Weights of a small image captioner.
Model: 64-pixel images, encoder arch vit, encoder activation quick_gelu, encoder patch size [8, 8], encoder layers 8, encoder width 384, decoder width 384, decoder layers 10, decoder activation swiglu.
Training: 19300 steps, batches of 64.
Rows from block 3 of the image encoder, named by matrix and row number. Rows with one number belong to one neuron. Each number is 128 + 32 x the weight over its row's rms, rounded and kept within 0 to 255. All counts start at 0. After the name is the row's rms in percent of the matrix's.
# fc1: MLP up (encoder.blocks.3.mlp.fc1.weight, 768x384), inputs 256-383
# fc2: MLP down (encoder.blocks.3.mlp.fc2.weight, 384x768, transposed), outputs 256-383
fc1.177 049 [158 151 145 126 121 124 147 134  80 167 166 105 133  96 153 138  48 168 188  90 136  97 120  90 117 123 119 169 197  72 113  95 123 125 122  79  98 178 170 148 146 144  68 131 170 185 150 132 120 129 181  98 126 123 139 155 117 122 131  82 123 119 146 110 146 161 170 183 138 117  75 121 152 113  67  85 142 128 109  98 149 148 101 196  94 141  71  99  88 116 148 176 116 111 174 124 157 147 179 145 157 149  72 125 150 106 107 109 155  64 160  99 184  87  92 116  91 101 125 138 111 155 135 120 120 141 149 117]
fc1.178 042 [132 147 121 174 150  90 139 166 100 153 151 119 110 114 137 139  75 133 138  63 140 162 169 118 122 122 166 147 176  64 153  98 112 124 127 113 109 169 168 159 152 176 115 139 110 180 152 140  93 135 136  53  91 124 139 161 154 141 167 110 121 130 163  99 129 148 140 171  98  83 108  84 120  87  89  93 110 161 138  57 157 164 124 180 113 130  92 125  98 134 140 158 111 143 179 122 132 149 163 116 133 161 105 181 115 143 137 138 128  73 174  93 149  81 114 133 178  66 124 157 131 179  73 147 114 159 142 130]
fc1.179 123 [ 99 146 192 117  84 130 171 127 171  65 170  73 128 112 152 176  72 157 136  86 144 123 179 124 131  74 105 139 162  65  66  79 103 136  85 107 122 128 174 118  56  98 102 104 121 177 105 193 165 125 132 111 129 137 144 147 152 109 109  93 144 144 116  98 118 140  88 194 143 183  66  98 157 139  67 128 139  98 113  86 160 125 135 152 163  61 129 109 118  70 126 138 109  84 174 175 110  72 130 142 114 136 103  61 105 108 127 147 139 169 167 163 104 131  92 123 103 109 185  62  86  91 110 104 130 140 132 184]
fc1.180 086 [110 146 151 120 118 106 184 133  87 159 216  86 138  84 123 133  96 149 128  75 132 128 149 133  98 112 121 139 208 117 100  82 122 154 117  92 112 103 125 138 103 111  40  87 162 210  96 138 119 121 144 143 109 182 174 106 122 123 164 113 112 147 124 143 126 153  99 117 170 134 102 114 156  71 157 124 124 103  90 117  95 120  95  82 157 105 156 153 111 108 159 122 156  75 143 143  98  97 136 180 146 101 110 130 141 122 141 126 137  85 209 149 154  90 135 212 141 115 120 103 108 104  68  67  97 127 139 111]
fc1.181 112 [112 147 184 125  88 135 170 133 155  83 161  58 131  92 142 162  56 149 161  92 153 125 198 124 135  63 100 146 167  60  81  73 118 145  92 104 110 136 176 113  67 100  91  88 134 186 129 181 151 131 144 122 115 159 156 156 130  85 105 103 150 151 139  97  99 142 100 215 139 191  63 101 166 140  59 120 145 107 120  93 165 121 126 164 152  66 115 116 111  72 128 136  97  93 186 185 115  76 137 155 131 135  92  79  99 116 113 141 134 137 181 166 114 124  88 136 116 118 173  70  90 106 109  93 124 143 115 170]
fc1.182 080 [ 78 114 138 102  79  96 127 134 140  90 142 141 128 134 137 139 173 151  35  94 106 125 126 123  89 148 117 134 144 182 139 124 100 126 119  95 134  63 127 182 111  99 122 183 139  96 106 111 106 118 135 103 137  54 145  70 176 154 154 121  90  96 145 119 170 129 112  92 127  36 147 197 121 111 161 137 113 144 105 162 111 133 113 110 165 104 154 119 115 117 131 148 220 106 103 123 148  86 136  69  46 112 123 154 168 132 128 126 179 172  97 137 150 112 106 169 135 121 133 133 137 118 111 186 126 116 172 138]
fc1.183 067 [ 84 123 153 109  95 117 182 118 133 100 206  96 137  92 108 133  91 135  75  77 128  97 174 147  83 116 106 126 163 154  86 116 136 147  90  99 126  77  98 120  94 112  81 104 129 141  92 150 150 121 144 139 114 161 206 112 142 123 139 102 135 132 127 145 135 125  79 110 169 131 129 119 150  78 171 116 162  93  73 168 120 110 113  53 206 114 178 120 131 109 144 132 172  89 161 145 112  79 137 154 108 120 112 125 158 122 134 123 114 145 219 153 178 109 154 226 163 121 127 119 118  82 122  67 128 119 159 129]
fc1.184 118 [ 98 151 188 123  81 130 166 131 167  65 175  73 131 110 154 168  83 152 117  76 141 127 158 112 108  75 100 131 151  71  69  74  82 131 100 115 125 114 184 112  53  80 107 136 121 155 103 172 165 126 129 111 134 126 140 139 174 126 122  93 132 145  98  92 121 146  94 174 155 176  67 114 146 150  50 134 134 108 128  84 152 123 136 160 162  71 132 106 125  90 131 137 120  67 145 161 106  68 124 131  96 129 108  68 111 124 129 145 149 182 160 173 109 138  78 123  98 114 198  79  98  92 101 126 125 137 147 177]
fc1.185 089 [112 106 168 131  85 126 123 143 160  61 177  68 138 147 138 146  95 128  99  86 129 138 164 114  99  81 115 140 112  96  81  92  85 116 101 122 125 156 175 104  55  72 134 158 130 129  82 138 170 140 135  90 123 113 153 118 180 121 153  98 107 159  84 110 129 117 101 177 170 149  85 137 149 143  63 130 124 120 155  94 150 117 137 165 162  81 102 105 120 100 121 135 112  84 126 156 103  67 124 111  65 133 105  70 112 121 134 131 155 190 141 170 114 125 100 130 110 157 194 105  95 113 117 150 129 146 171 170]
fc1.186 096 [119 153 193 127 105 139 167 117 132  94 161  64 139  97 144 167  55 155 181 102 151 139 204 143 137  75  93 152 171  56  92  87 137 155  89  98  99 136 165 114  73 122  99  87 139 184 136 183 144 124 153 127 111 161 151 162 109  74  96 109 164 152 149 115  99 145 101 213 142 185  66  95 170 134  61 105 158  95 116  98 178 127 127 168 143  61 110 112 116  68 133 137  88 105 188 185 127  84 152 169 147 145  82  83 101 112 100 133 124 122 178 140 110 108 100 154 117 112 172  69  94 106 119  93 122 141 104 168]
fc1.187 043 [ 93 142 150 111 118 115 126 122 126  98 119 143 121 133 164 145 117 141 116 122 113 136 235 134 114 138 146 148 170 106 140 154 152 190 126  32  99 128 116 141 126 122  97 158 173 124 125 160 142 124 132  55 159  87  88 155 116 108 196 117 109 150 135 123 137 160 129 159 134  60 127 107 154 104 129 123 124  78 122  74 152 183 152 138 126 119 140 141  90 107 138 147 175 120  89 132 183 151 184  99  72 114 100 139 134  88 109 158  91 130  91 105 118 144 133 176 109  68 144 112  92  93 116 176  89 133 145 136]
fc1.188 115 [ 79 120 135 106 102  89 135 145 126 120 140 153 119  94 138 125 152 139  61 120 118 122  60  91 113 183 138 128 131 157 128 117 108 123 145 109 150  61 129 190 144  81 118 196 130 130  98 119 139 109 130 108 148  66 111 106 158 162 148 129 106  79 106 129 193 146 107  87 134  96 160 220 105 130 137 149 131  96 108 165  63 168 120 111 170 130 201 122 116 161 152 166 245 110  83 108 165 117 135  66 109 121 138 163 160 135 150 131 154 162 115 166 149 155 107 139 125  85 126 146 107 116  97 189 132 109 159 148]
fc1.189 085 [ 76 159 154 106 106 100 156 121 123 102 159 162 127  67 121 126 141 175  84 128 109  89  64  63  98 164 114 121 166 162 100 116  97 147 145 111 128  39 116 211 129 157  84 173 118 168  95 145 161  90 140  92 137  37  67 100 150 155 112 127 124  82 137 145 203 147 104  96 147  99 150 164 117 116 142 155 126  77 105 182  69 139 113 137 164 108 182 127 128 135 171 161 210 104 105 117 165 118 130 100 117 109 139 121 179 131 160 134 183 142 112 165 162 183 109 125 116  55 106 110  92  82 102 168 132 146 150 138]
fc1.191 071 [130 167 165 136 122 132 175 118 125  99 158 124 140 137 138 158 102 158 165 126 105 117 116  96  73 103 120 135 147  67  91 135 106 138  93  84 115 196 153  64 109 138 115 148 136 105  92 173 145 140 146  94 116 135 115 134 156 134 130  66 136 156 133 114 160 195 118 157 171 114  89  49 170  90 115 113 142  98 120  63 137 127 146 173 138 116  54  99 116 103 123 151  54 117  82 155 141 113 142 165 113 145 101  68 137 124 145 148 136 123 102 128 130 164 117 123 107  79 165 110  81 122 166 137 111 168 158 143]
fc1.192 096 [ 62 130 175 129  85 103 143 154 188  55 155 146 133 133 140 126 131 133  56  99 133 126  98  84  72 148 145 134 131 138  93 119  75 136 123 123 138 101 142 144  91 108 127 211 112 104  78 164 159 144 123 113 140  92  92 146 184 161 154  97  97 117 101  99 189 151  77 108 169 116 134 133 151 122 113 154 102  95 138 147 104 123 166 134 173  91 153 121 103  93 161 185 157 104  60 133 123 101 146  97  89 126 133  68 118 106 174 136 164 229  94 144 112 194 112  94 107 118 176 102  79 108 111 163 119 133 170 174]
fc1.193 090 [ 95 122 146 123  97 117  99 156  80 150 152 183 130  96 137  95 127 137  79 115 144 113  53  91 114 177 122 152 140 162 115 109 116 136 162 164 144  57 125 209 135 104 116 171 137 116 104 104 169 104 145 149 143  61 111 151 142 186 130 165 137  96  80 143 227 117 112  68 147 110 159 204 109 113 141 144 118  91 115 172  35 144 107 131 165 125 189 119 108 154 185 175 234  98  89 121 156 116 143  93 144  97 118 156 179 112 169 108 160 137 116 174 175 167 100 110 122  83 137 127 123 115  93 148 124 130 145 138]
fc1.194 121 [ 97 135 180 130  78 128 137 146 163  64 169  81 140 142 139 148 109 143 104  81 124 134 152  80  85  96 124 135 117  98  77 106  91 141 101 110 116 141 170 110  63  92 131 160 128 114  69 159 184 140 135  82 125 103 137 131 174 131 148  94 117 148  91 107 151 152  94 148 191 147 100 112 158 125  79 133 103 100 139  77 140 120 145 155 164  80 106 116 115  92 130 146 118  77 116 164  99  69 133 123  68 116 112  71 116 103 137 137 168 196 120 176 110 146  94  92 108 117 193  93  77 112 123 150 117 149 168 179]
fc1.195 125 [ 90 151 198 114  82 129 175 129 176  66 170  75 132 118 151 174  70 155 135  82 144 126 174 121 124  86 101 138 153  69  72  82 102 137  91 104 123 118 177 112  57  95 103 109 121 165  97 200 169 120 127 113 128 134 136 150 154 111 116  93 132 147 112  93 114 137  82 188 151 179  70  99 159 138  67 125 138  88 112  91 154 123 141 149 167  62 133 108 121  73 122 143 114  85 166 179 116  73 128 132 116 136 108  64 102 111 124 147 147 177 163 160 103 140  96 124 105 109 189  66  85  87 113 106 130 138 139 186]
fc1.196 101 [170  92  50 123 173 142 103 118  93 181  82 132  90 168 138 125 176 130 126 167 118 123 151 160 149 106 128 114 115 147 175 146 144  72 143 144 171 123  95 131 185 125 145 128 120  82 173  53 105 123 117 131 145 127 121  97 106 128 129 139 113  84 137 144  94  88 177 123  85 101 135 147  77 121 170 128 140 177 127 141 142 148 119 124  75 188 130 133 184 204  94  97 123 184 153  64 149 190  89 100 127 156 176 188 140 159  95 117 137 117 133 115 141  79 149 134 154 158  81 168 186 162 130 121 165 117 104  68]
fc1.197 164 [ 91 148 165  99  69  98 164 120 178  61 156 114 133  95 144 162 145 153  58  82 106 106 139 101 103 140 128 123 158 165  84 101  90 123  88  92 148  91 173 160  76 119 100 188 119 144 110 155 132 121 111  75 144  57  95 106 188 127 171  76  83 123 135  73 135 164  99 134 151 117 108 149 132 102 156 158 138 121 108 173 131 145 171  95 159  83 168 109 120 108 123 137 168  89 109 143 150  64 122  87  71 132 135  98 135 127 122 156 189 195 103 169 138 133  98 147  97  88 191  97 101  92  98 183 140 110 187 174]
fc1.198 128 [ 93 156 186 118  80 129 173 131 166  70 183  76 131 117 153 173  75 159 118  78 147 123 156 111 115  80 108 133 156  71  69  70  95 138  97 113 129 118 181 113  53  83  97 130 118 157 108 178 170 123 129 115 133 132 136 143 173 118 127  92 133 149 107  98 126 145  82 171 154 181  65 113 149 146  45 133 128 110 122  84 142 116 140 164 161  67 130 108 118  88 128 138 116  74 154 166 104  71 127 132  98 132 112  67 102 119 130 149 145 170 166 174 107 136  84 119 104 115 194  76  87  99 107 123 127 135 149 181]
fc1.199 111 [173  95  47 121 173 147 100 108  92 183  77 135  96 167 148 117 168 124 131 168 115 123 138 155 150 108 128 105  94 130 171 143 140  72 145 148 176 129 103 134 178 127 155 124 114  80 179  50 105 115 115 133 152 116 122  95 107 127 142 147 123  93 127 133 104  93 185 122  88 106 146 151  72 128 162 127 140 184 128 134 139 148 124 135  63 187 128 134 178 220  90  94 116 177 137  67 152 174  93  91 118 155 176 197 138 158  97 120 136 114 123 104 138  89 148 139 143 152  93 167 189 166 137 130 168 117 108  79]
fc1.201 082 [162  88  69 133 181 143  96 162  73 203  99 138 123 121 128 120 143 121 118 151 134 161 140 160 136 118 141 159 135 142 158 165 162 131 149 145 135  95  70 111 195 119 129 107 160 112 157  81 117 126 157 129 127 130 154 118  90 143 125 143 134  96 140 167 114  95 149  98  88  85 136 130 109 117 179  98 126 144 107 130  96 113  85  85  83 190 183 151 159 167 139 121 182 180 178  83 116 186 137 124 156 109 129 206 140 131 129  94 119  82 170 120 128  81 162 132 191 141  80 135 161 151 126 104 121 129  99  66]
fc1.203 085 [170  80  60 130 181 152 102 152  73 204  93 138 126 124 118 118 150 123 114 161 137 160 143 154 142 110 139 159 129 153 167 159 157 126 148 161 139  87  82 113 199 115 134 100 159 111 168  76 117 118 155 127 121 129 160 123  86 150 130 146 132  96 149 153 120  92 161  99  84  89 141 131  98 113 181  94 126 144 119 134 111 122  83  90  77 184 186 151 164 167 136 120 180 183 179  85 116 182 134 124 155 118 135 199 139 135 126  92 118  81 175 119 125  84 161 128 184 155  73 133 165 156 124 103 119 125 102  66]
fc1.204 125 [ 85 154 198 115  87 131 171 129 170  67 173  74 127 116 157 177  70 157 134  82 140 120 168 120 128  84 102 131 158  66  69  74  98 134  90 106 119 122 175 108  63  98  98 107 119 160 102 192 174 122 128 113 127 136 140 145 153 112 115  86 136 151 114  96 118 144  86 183 153 182  64 100 162 137  65 127 136  96 118  85 156 127 133 152 166  68 131 109 118  73 124 143 108  82 167 175 110  71 124 135 116 140 104  57 110 111 127 144 139 169 169 171 107 142  89 119 106 109 190  64  87  95 112 110 126 138 135 182]
fc1.205 069 [117 150 172 141 120 132 167 121 138  91 156 118 135 179 143 159  89 143 148 113 104 103 123  80 105 104 107 122 122  65  86 127 107 127 106  87 107 202 151  76  88 126 112 134 125  99  86 170 157 145 144 110 117 137 106 126 153 130 131  74 128 154 129 116 142 165 123 171 161 126  84  73 171 104  68 130 133 113 135  84 153 136 141 213 131 101  39  94 105 101 119 157  44 112  90 156 133 112 145 156 110 146  89  70 128 128 136 147 125 163 106 138 132 158 116  98  97 102 167 105  84 134 168 135 118 167 155 158]
fc1.206 073 [116 156 166 136 124 138 155 123 151  73 142 117 140 170 140 166 105 141 150 116 107 115 145  86  99 104 124 140 119  89  93 131 114 124 112 101 113 207 155  71  85 137 121 138 126 100  90 179 141 138 150  96 106 139 109 131 149 138 129  70 145 147 135 114 139 173 109 155 159 123  89  61 177 108  79 123 130 100 146  80 153 143 146 205 138 108  43 110 107  96 122 154  42 114  84 146 147 116 147 156 105 148 101  69 123 130 141 141 131 165 104 137 131 162 122 101  89 110 166 105  86 134 161 144 119 160 155 161]
fc2.177 051 [104 196 117 136 146 139 145 108  98 152 148 146 146  88  76 173 113 151 129 140 143 107 131 184 178 131 164 107 177  95 131 174 142 178 101 113 127 138  99 106 160  83  68 127  90 105 103 109 196 128  86 101 106 120 130 116 115 147 149 128 167  91  61 137 114 139 105  94 149  88 153 151 124  86 119  59  97 105 126  72  70  98 139 172 146 135 165 169 140 150 166 153 192 145  67 135 131 137 103 135 116  51 151 189  96 145 184 133 123 108 133 194  77 108 148 134 138 116 101 110 133  73 123  22 107 101 138 117]
fc2.178 037 [121 170 105  78 142 124 164 106  98 141 146 129 125 145  66 127  90 160 106 134 133  83 140 126 153 158  83  85 202 122 122 109 151 127 116 168 114 120 122 137 141  66  70 126 121  91  86 113 231  59 106 146  96 160 126 135 104 143 148 148 135  92  27 142 108 124 137 102 145  76 159 206 117 100 148 103 103 128 172  90  84 116 128 140 181 137 153 150 121 140 151 103 214 173 102 146 102 134 144 164 107  78 156 146 118 122 153 129 119 115 108 204 105 118 123 140  98 163 107 129 165 110 162  66 109 186 152 122]
fc2.179 132 [139 139 123 168 150 189  72 137 142 146 122 147 180 140  46  74 114  98 147 136 166 158  97  95 121 180 167 155  94 135 122 135 145 179 179 175  88 163 124 102 139 113 146 123 150 122 133 124 121 136 141 155  89 121 129 157 120 151  69 201 213 150 140 145 167 103 135  88 124 121 159 123 130 158 147  65  91 137 191 143  99 102  87 110 119 138 135 172 112 126 167 152 120 136 110 147 104 146 150 173 153  91  96 126 110 117 135  97  93 118 136 131  99 171 100  75 156 167 118 121 129 119 169  86  90 185  99 121]
fc2.180 059 [171 123 103 130 144 130 112 140  89 150 114 112 100 139 156 138  99 132 158 135 176 162 153 165 190  98  77 137 114 146 150  84 135 113 107 172 136  93 129  98 154 163 146  86 129 112 152 101 104 155 152 177 145 214 157 157 108  77 115 143 140 130 145 136  62 114 142 195  78 111  92 169  83 145 112 126 134 181 142 174 196 124 116  61 121 165 115 120 139 132 140 120  97 148 195 140 104 159 138 154 135 157 129 100 104 133  62 106 100 107 128 115  96  95  97 162 124 112  78 131 151 136 141  56 170  89 120  97]
fc2.181 122 [146 145 117 165 150 184  69 137 136 151 115 147 186 137  50  67 124  94 150 142 158 154  93  97 125 182 175 151  98 148 127 137 149 171 183 169  91 166 123 111 147 105 132 117 152 119 136 122 118 136 142 152  86 117 122 143 117 144  87 209 210 144 140 148 168 103 137  87 123 115 165 139 125 145 161  63  97 143 184 155  98 106  86 103 110 151 132 173 116 138 160 148 136 138 113 142 104 145 146 160 151  92  92 135 119 119 133  98  89 113 127 127  95 162  96  89 155 168 113 122 132 120 171  95  96 183  91 113]
fc2.182 072 [112 108 133 148 135 180 120 138  93 143 144  91 131 120 129 119  55 123 150 129 184 131 148 171 197  87 116 113  89  78 139 111 117 130 108 164 152 131 141 114 167 147 157  87 135 140 127 128 133 127 114 179 140 222 161 199 116  77  49 153 203 134 119 128  86 110 126 169 119 172 110  34 108 136  78 101 107 118 151 101 183  91 109 144 143 155  97 134 168 126 153 108  57 140 186 128 102 166 113 220 161 138 148 136 103 126  61  84 125  75 194 116  86 136 140  86 136 114 105 127 130 151  87  59 154 114 117 133]
fc2.183 065 [138 114 112 143 141 137 115 135 115 161 131  94  98 145 165 137  69 140 151 141 181 153 137 166 181  96  87 152 101 164 150 124 134 130 108 171 121 121  96  76 173  90 161 108 144 100 132 129 149 167 129 160 147 201 191 178 114  94  67 167 180 139 105 157  98  91 146 159 103 146  94 113 105 133 104 110  95 138 128 147 169 113  85  66 134 159 145 163 148 130 141 105  84 132 194 121 112 166 121 166 156 145 121 112  88 104  86 100 125  92 191 119  49 137 137 112 134 162 102 142 139 135 128  20 141 105 119 115]
fc2.184 121 [124 143 127 158 144 190  93 148 136 141 120 159 177 148  68  91 102 114 144 133 174 155 104 106 122 178 171 150  98 127 119 142 141 189 163 169 104 160 104  76 145 128 150 123 159 114 124 137 139 146 132 149 106 121 125 183 117 149  68 171 219 137 144 144 177 121 121  82 129 117 169 111 142 159 146  72  80 121 173 122  94  90 115 113 132 144 133 163 117 117 183 165 102 139  94 149 119 158 146 188 160 103 113 117  99  92 138  97  88 121 138 133  86 180 121  68 151 164 125 114 120 112 154  68  92 174 107 115]
fc2.185 074 [118 159 132 121 152 160 137 131 138 142 150 157 176 162  52 124  91 138 148 131 144 137 142 152 138 158 175 144 141 105 108 145 142 216 131 139 101 151  83  50 162 129 102 120 157 129  98 149 126 121 115 161 126 164 122 167 115 150  88 142 223 125 141 125 179 134 103  60 150  91 136  85 163 132 170  69  68 105 134 112  86  83 122 114 162 154 129 160 115 107 195 176  86 154  99 156 130 181 147 158 170  92 139 117 108  74 146 137  73 111 125 127 102 164 137 110 139 147 124 115 107 125 137  32  71 152 123 118]
fc2.186 109 [142 146 109 157 150 183  66 130 128 157 105 141 178 131  54  69 120 103 150 148 157 153  94 105 136 182 174 153 106 140 128 139 150 178 181 165  90 169 130 115 151 100 122 115 156 121 144 115 122 125 137 148  87 119 125 144 118 141  83 213 208 136 138 147 161 104 143  96 112 126 170 137 124 138 149  58 101 141 179 140 103 105  80 110 105 147 129 175 118 144 159 147 134 139 122 138 109 155 151 154 155  98  91 145 122 127 132 101  91 110 134 139 101 164  92  88 160 171 109 130 135 121 174  92  95 186  90 113]
fc2.187 040 [104 165 125 111 149 136  98  88 112 122 178  93 190  82  65 126 124 120 115 134 133  97 144 140 144 172 131  87  98  82 143 153 201 133 145 138 140 142 129 120 158  91 154  84  75 146  92 114 152 108  78 190  80 109 123 180  93 141  71 158 158  92 117 138  72 113 105 125 160 141 158  64 152 105 136 151 184 117 173  66 124 113 123 149 176 145 118  94 133 156 120 146 148 148  93 148  93 123 115 194 148 116 140 174 115 153 173 107 107 102 100 170 166 165 120 139 122 102 131 130 153  98  99 136 153 161 127 122]
fc2.188 078 [112 136 139 129 135 153  75  97 125 134 179  75 159 129  93 124 121 137 128 107 144 137 129 142 150  90 109 104  88  97 143 159 190 154 136 144 107 120 121 101 158 167 126  62 107 166  88 118 135 110 101 169 115 146  80 118  86 116   0 182 223 122 190 154 122  48 118 163 156 173  69 108 137 172  83 124 149 121 164 124 135 121 127 166 172 133  91 156 169 138 103 111 100 139 163 142  99 146 106 164 186 100 131 153 114 137 144 143 103 111 130  77  90 124 117  63 119 182 111 124 142 155  93  29 134 144 110 128]
fc2.189 058 [126 143 102 114 130 121  74 115  70 178 141  73 137  70 155 128 115 145 131 128 122 118  67 138 170 130 136 131  69  77 160 195 148 148 151 113 117 114 125 145 190 161 143  85 140 183 106  83 161 121 115 154 131 139  82 125 119 144  14 186 181  97 214 138 139 108 152 114 130 171  85 117 114 174  97 157 124 145 168  98 129 155 155 178 162 146  87 159 146 179 127 146 104 143 123 119 158 166 127 161 186 112 159 198 158 130 131 128 124  81 119 146 100 111  95  70 128 121  95 163 172 148  52 118 101 121 126 106]
fc2.191 072 [108 143 145 102 125 160 138 136 108 118 162 100 153 142  90 152  74 153 113 110 132 130 178 208 181 107 159 148 129  71 128 184 150 195  92 116 118 106  76  65 149  96 105  86 160 144  88 141 163 107 117 132 129 185 161 149 109 136 106 140 210 114  97 141 151 127 100  95 150 126 102  57 156 120 135  71  73 105 125  54  97  84 111 164 191 126 107 152 137 117 167 148  97 149 149 142 130 152 145 168 182  98 140 170  96  74 137 134 108 128 161 125  91 102 145 122 156 155 130 121 119 142  91  13  78 141 151 127]
fc2.192 065 [138 150 138 124 129 135  72  90 137 133 161  95 174  95  75 102 114 135 137  89 134 101  72  89 103 131 105 109  91 103 123 136 150 148 175 146  95 129 120 122 122 127 148  94 124 172  81 111 124 122 116 177 107  92  99 147 144 143  15 193 219 124 177 135 135  64 124 130 168 193 111  76 133 204 121 144 150 139 171  87 100 151 110 140 173 131 104 145 117 135 134 147 101 110 148 154  97 137 112 156 182  76 131 145 135 129 148 134 112 109 136 134 105 164  83  59 106 135 144 116 135 116  89 117 134 166 111 140]
fc2.193 072 [134 138 107 122 140 133  72 100 108 147 136  92 141  98  92 138 140 134 120 129  95 124 103 116 126 152 147 100  72 100 161 186 155 150 139 103 108 112 180 184 169 147 164  80 107 188 115 106 153 107  97 119 116  94  76  96 122 140  28 175 178  77 197 104 138  65 121 163 138 197 135 152 104 206  84 138 135 142 183 142 129 122 148 177 154 134  97 139 161 158  96 128 122 144 143 104 135 146 103  94 167  89 151 197 137 139 149 149 120 104 106 127  84 116  83  85 121 135 105 162 150 119 102 122 130 150 102 118]
fc2.194 085 [109 164 152 121 132 164 145 124 157 123 147 151 166 142  74 139  95 138 136 117 152 132 131 142 125 166 171 150 141 115 105 134 132 206 121 129 107 145 105  66 138 140 106 140 153 140  91 158 148 117 118 150 136 109 115 173 131 168 124 109 202 122 159 115 188 154 101  47 154  91 146  73 174 149 174  91  75  95 126 102  55  89 136 113 173 132 137 153 120  99 188 180  91 133  73 155 145 161 143 171 159  83 143 108 107  74 181 141  95 125 120 121  99 167 138 111 135 137 140 102 102  86 135  64  67 143 138 121]
fc2.195 135 [134 138 123 165 149 192  74 136 141 153 119 142 181 139  52  76 107 101 143 133 161 156  96  99 123 181 167 152  89 134 120 134 146 181 182 171  86 160 124  98 141 114 150 121 153 122 129 124 120 137 140 151  86 117 125 164 119 149  68 195 217 144 139 144 171 103 133  90 129 127 163 122 130 157 146  65  91 134 190 139 100 102  89 113 116 135 135 171 112 129 172 157 112 135 114 144 101 147 148 177 159  96  94 126 112 119 136  97  94 120 141 129  96 169 104  74 152 169 124 118 124 120 163  84  90 185 101 125]
fc2.196 156 [213 111  87 125 181 129 120 103 121 167  44 132 129 135 111 128 139 131 194 202 122 128 113 128 140 130 114 120 122 123 153 136 166 101 127 123 126 220 124 105 134 127 132 117 105 130 198 101  99 109 122 149 130 159 129 111 100 118 145 131 116 141 128 138 111 123 187 130  79 128 141 148 101 144 139 144 140 191 150 134 125 136 131 116  21 163 116 130 142 139 100 100 130 156 125 114 113 143 116 123 140 123 125 103 136 157 124 144  67  92 104 116 135 129 138 147 105 144 102 146 162 135 220 147 144 143  78  80]
fc2.197 137 [136 119 137 163 136 177 104 139 122 155 129 115 137  97 102 112  64 118 171 120 172 154 135 146 180  72  89 145 113  73 113 103 137 169 114 157 125 159 122 140 137 134 137  97 144 152 129 124 141 140 153 143 107 136 144 180 129  63  63 166 215 142  82 123  98 110 128 196 135 185 108 118  96 133  89  87 129 140 158 103 193 114  96 189 118 134  88 141 144 141 147  85  92 106 194 139 105 150 124 174 178 146 108 167 114 130  41 101 114  95 225 142  94 149  98  66 163 123 130 110 126 135 116  60 158 164  98 131]
fc2.198 133 [128 143 130 167 142 199  84 143 144 135 119 151 176 147  61  90 101 101 143 137 174 152 103 100 122 182 168 151  86 133 115 139 145 183 162 167 101 157 111  84 141 129 155 126 157 114 126 137 137 150 136 149 102 117 123 180 116 144  66 179 224 146 145 141 175 112 123  82 130 120 167 113 142 161 144  69  83 124 185 127  97  95 102 115 122 142 136 167 111 120 173 162 105 134  98 145 115 150 148 186 159 105 116 122 100 103 135  96  95 122 134 125  87 170 112  75 149 171 125 111 121 108 163  80  93 179  98 123]
fc2.199 170 [211 114  83 125 173 122 123 103 117 169  52 135 129 138 117 128 143 129 186 198 120 122 118 124 136 125 116 121 129 119 161 133 166  97 131 117 119 217 133 116 146 123 129 115 106 133 204  98  96 109 122 148 131 154 128 111 104 115 146 131 118 140 130 134 105 123 191 129  82 130 138 152  97 146 135 143 145 190 145 131 127 139 130 119  23 158 114 131 136 147  98  96 132 150 126 100 117 140 114 121 138 131 126 114 136 160 122 139  69  93 102 111 139 130 129 149 103 144 106 153 163 135 215 145 143 141  82  75]
fc2.201 118 [206 133 101 124 159 125 132 103 138 161  65 134 144 103  96 124 134 133 201 180 128 128 102 100 114 154 132 127 141 112 139  93 138 120 141 121 110 233 181 141 118 120 123 151 113 160 188 111 125 103 130 122 124 131 121 123 143 135 153 125 103 150 121  97 125 146 174 114 113 149 177 152 111 143 138 130 144 177 149 114 106 128 123 127  26 142 113 150 116 144 108 111 175 119 109 120 118 113 128 116  88 112 114 102 125 144 154 143  82 106 111 158 133 135  80 145 112 125 133 130 146 117 243 164 129 160  89  92]
fc2.203 122 [209 134  95 125 155 124 129 101 130 166  70 138 143 110 104 122 141 133 198 177 134 128 102 106 115 151 135 126 139 113 141 101 140 120 134 115 111 231 178 134 126 129 124 144 115 156 196 112 120 104 127 120 120 126 118 122 142 133 154 120 102 154 124 103 126 147 182 113 108 145 175 157 110 145 131 133 138 182 150 122 108 132 128 124  25 148 110 148 122 145 114 111 172 125 107 120 125 124 128 112  96 116 120 108 127 148 149 141  83 110 104 152 135 137  86 147 118 123 121 136 151 118 245 161 129 159  84  91]
fc2.204 134 [139 141 127 165 144 196  70 139 146 150 120 144 183 137  51  76 112 104 144 137 167 157  98  96 120 182 173 152  96 133 120 136 145 177 183 172  92 156 123 102 139 114 144 124 152 122 132 123 121 138 141 161  95 120 128 165 119 150  67 193 215 147 138 145 172 101 136  91 131 122 163 126 132 163 147  64  88 136 192 135 104 104  89 114 121 137 133 170 115 132 172 152 115 131 111 147 108 150 147 172 155  97  96 124 104 119 132  96  98 117 136 129  98 170 106  75 153 170 121 121 127 122 165  83  98 188  99 119]
fc2.205 069 [104 141 147 116 132 155 121 135 119 130 166 126 171 145  71 123  81 137 122 108 137 145 144 181 157 129 168 150 123  76 129 196 145 199 120 126 122 117  89  69 165 108 121 107 166 141  74 125 155 120 115 132 118 154 145 138 110 146  89 155 218 125 119 138 167 126 102  84 162 121 113  79 145 136 135  60  67 110 145  50  95  91 109 167 194 136 102 140 132 137 173 148  82 146 129 140 123 172 146 144 180  86 141 189 106  79 149 126 107 119 136 126  77 123 151 100 157 162 123 135 126 137  92  34  64 156 145 121]
fc2.206 069 [100 137 147 125 126 156 119 130 120 125 167 122 160 131  76 137  73 150 115 109 130 140 152 198 163 135 163 157 119  80 113 182 142 192 117 126 113 112  87  66 152 101 117  95 160 137  80 131 148 108 112 122 119 152 153 147 122 137  90 154 206 107 119 148 154 114  99  82 153 125 112  69 153 144 138  55  74 114 144  58  92  84 108 166 195 126 100 152 141 130 165 148  79 142 142 146 126 162 147 152 172  91 148 171  86  84 147 124 104 126 138 120  90 118 145  95 149 156 128 128 115 127  91  20  63 161 152 136]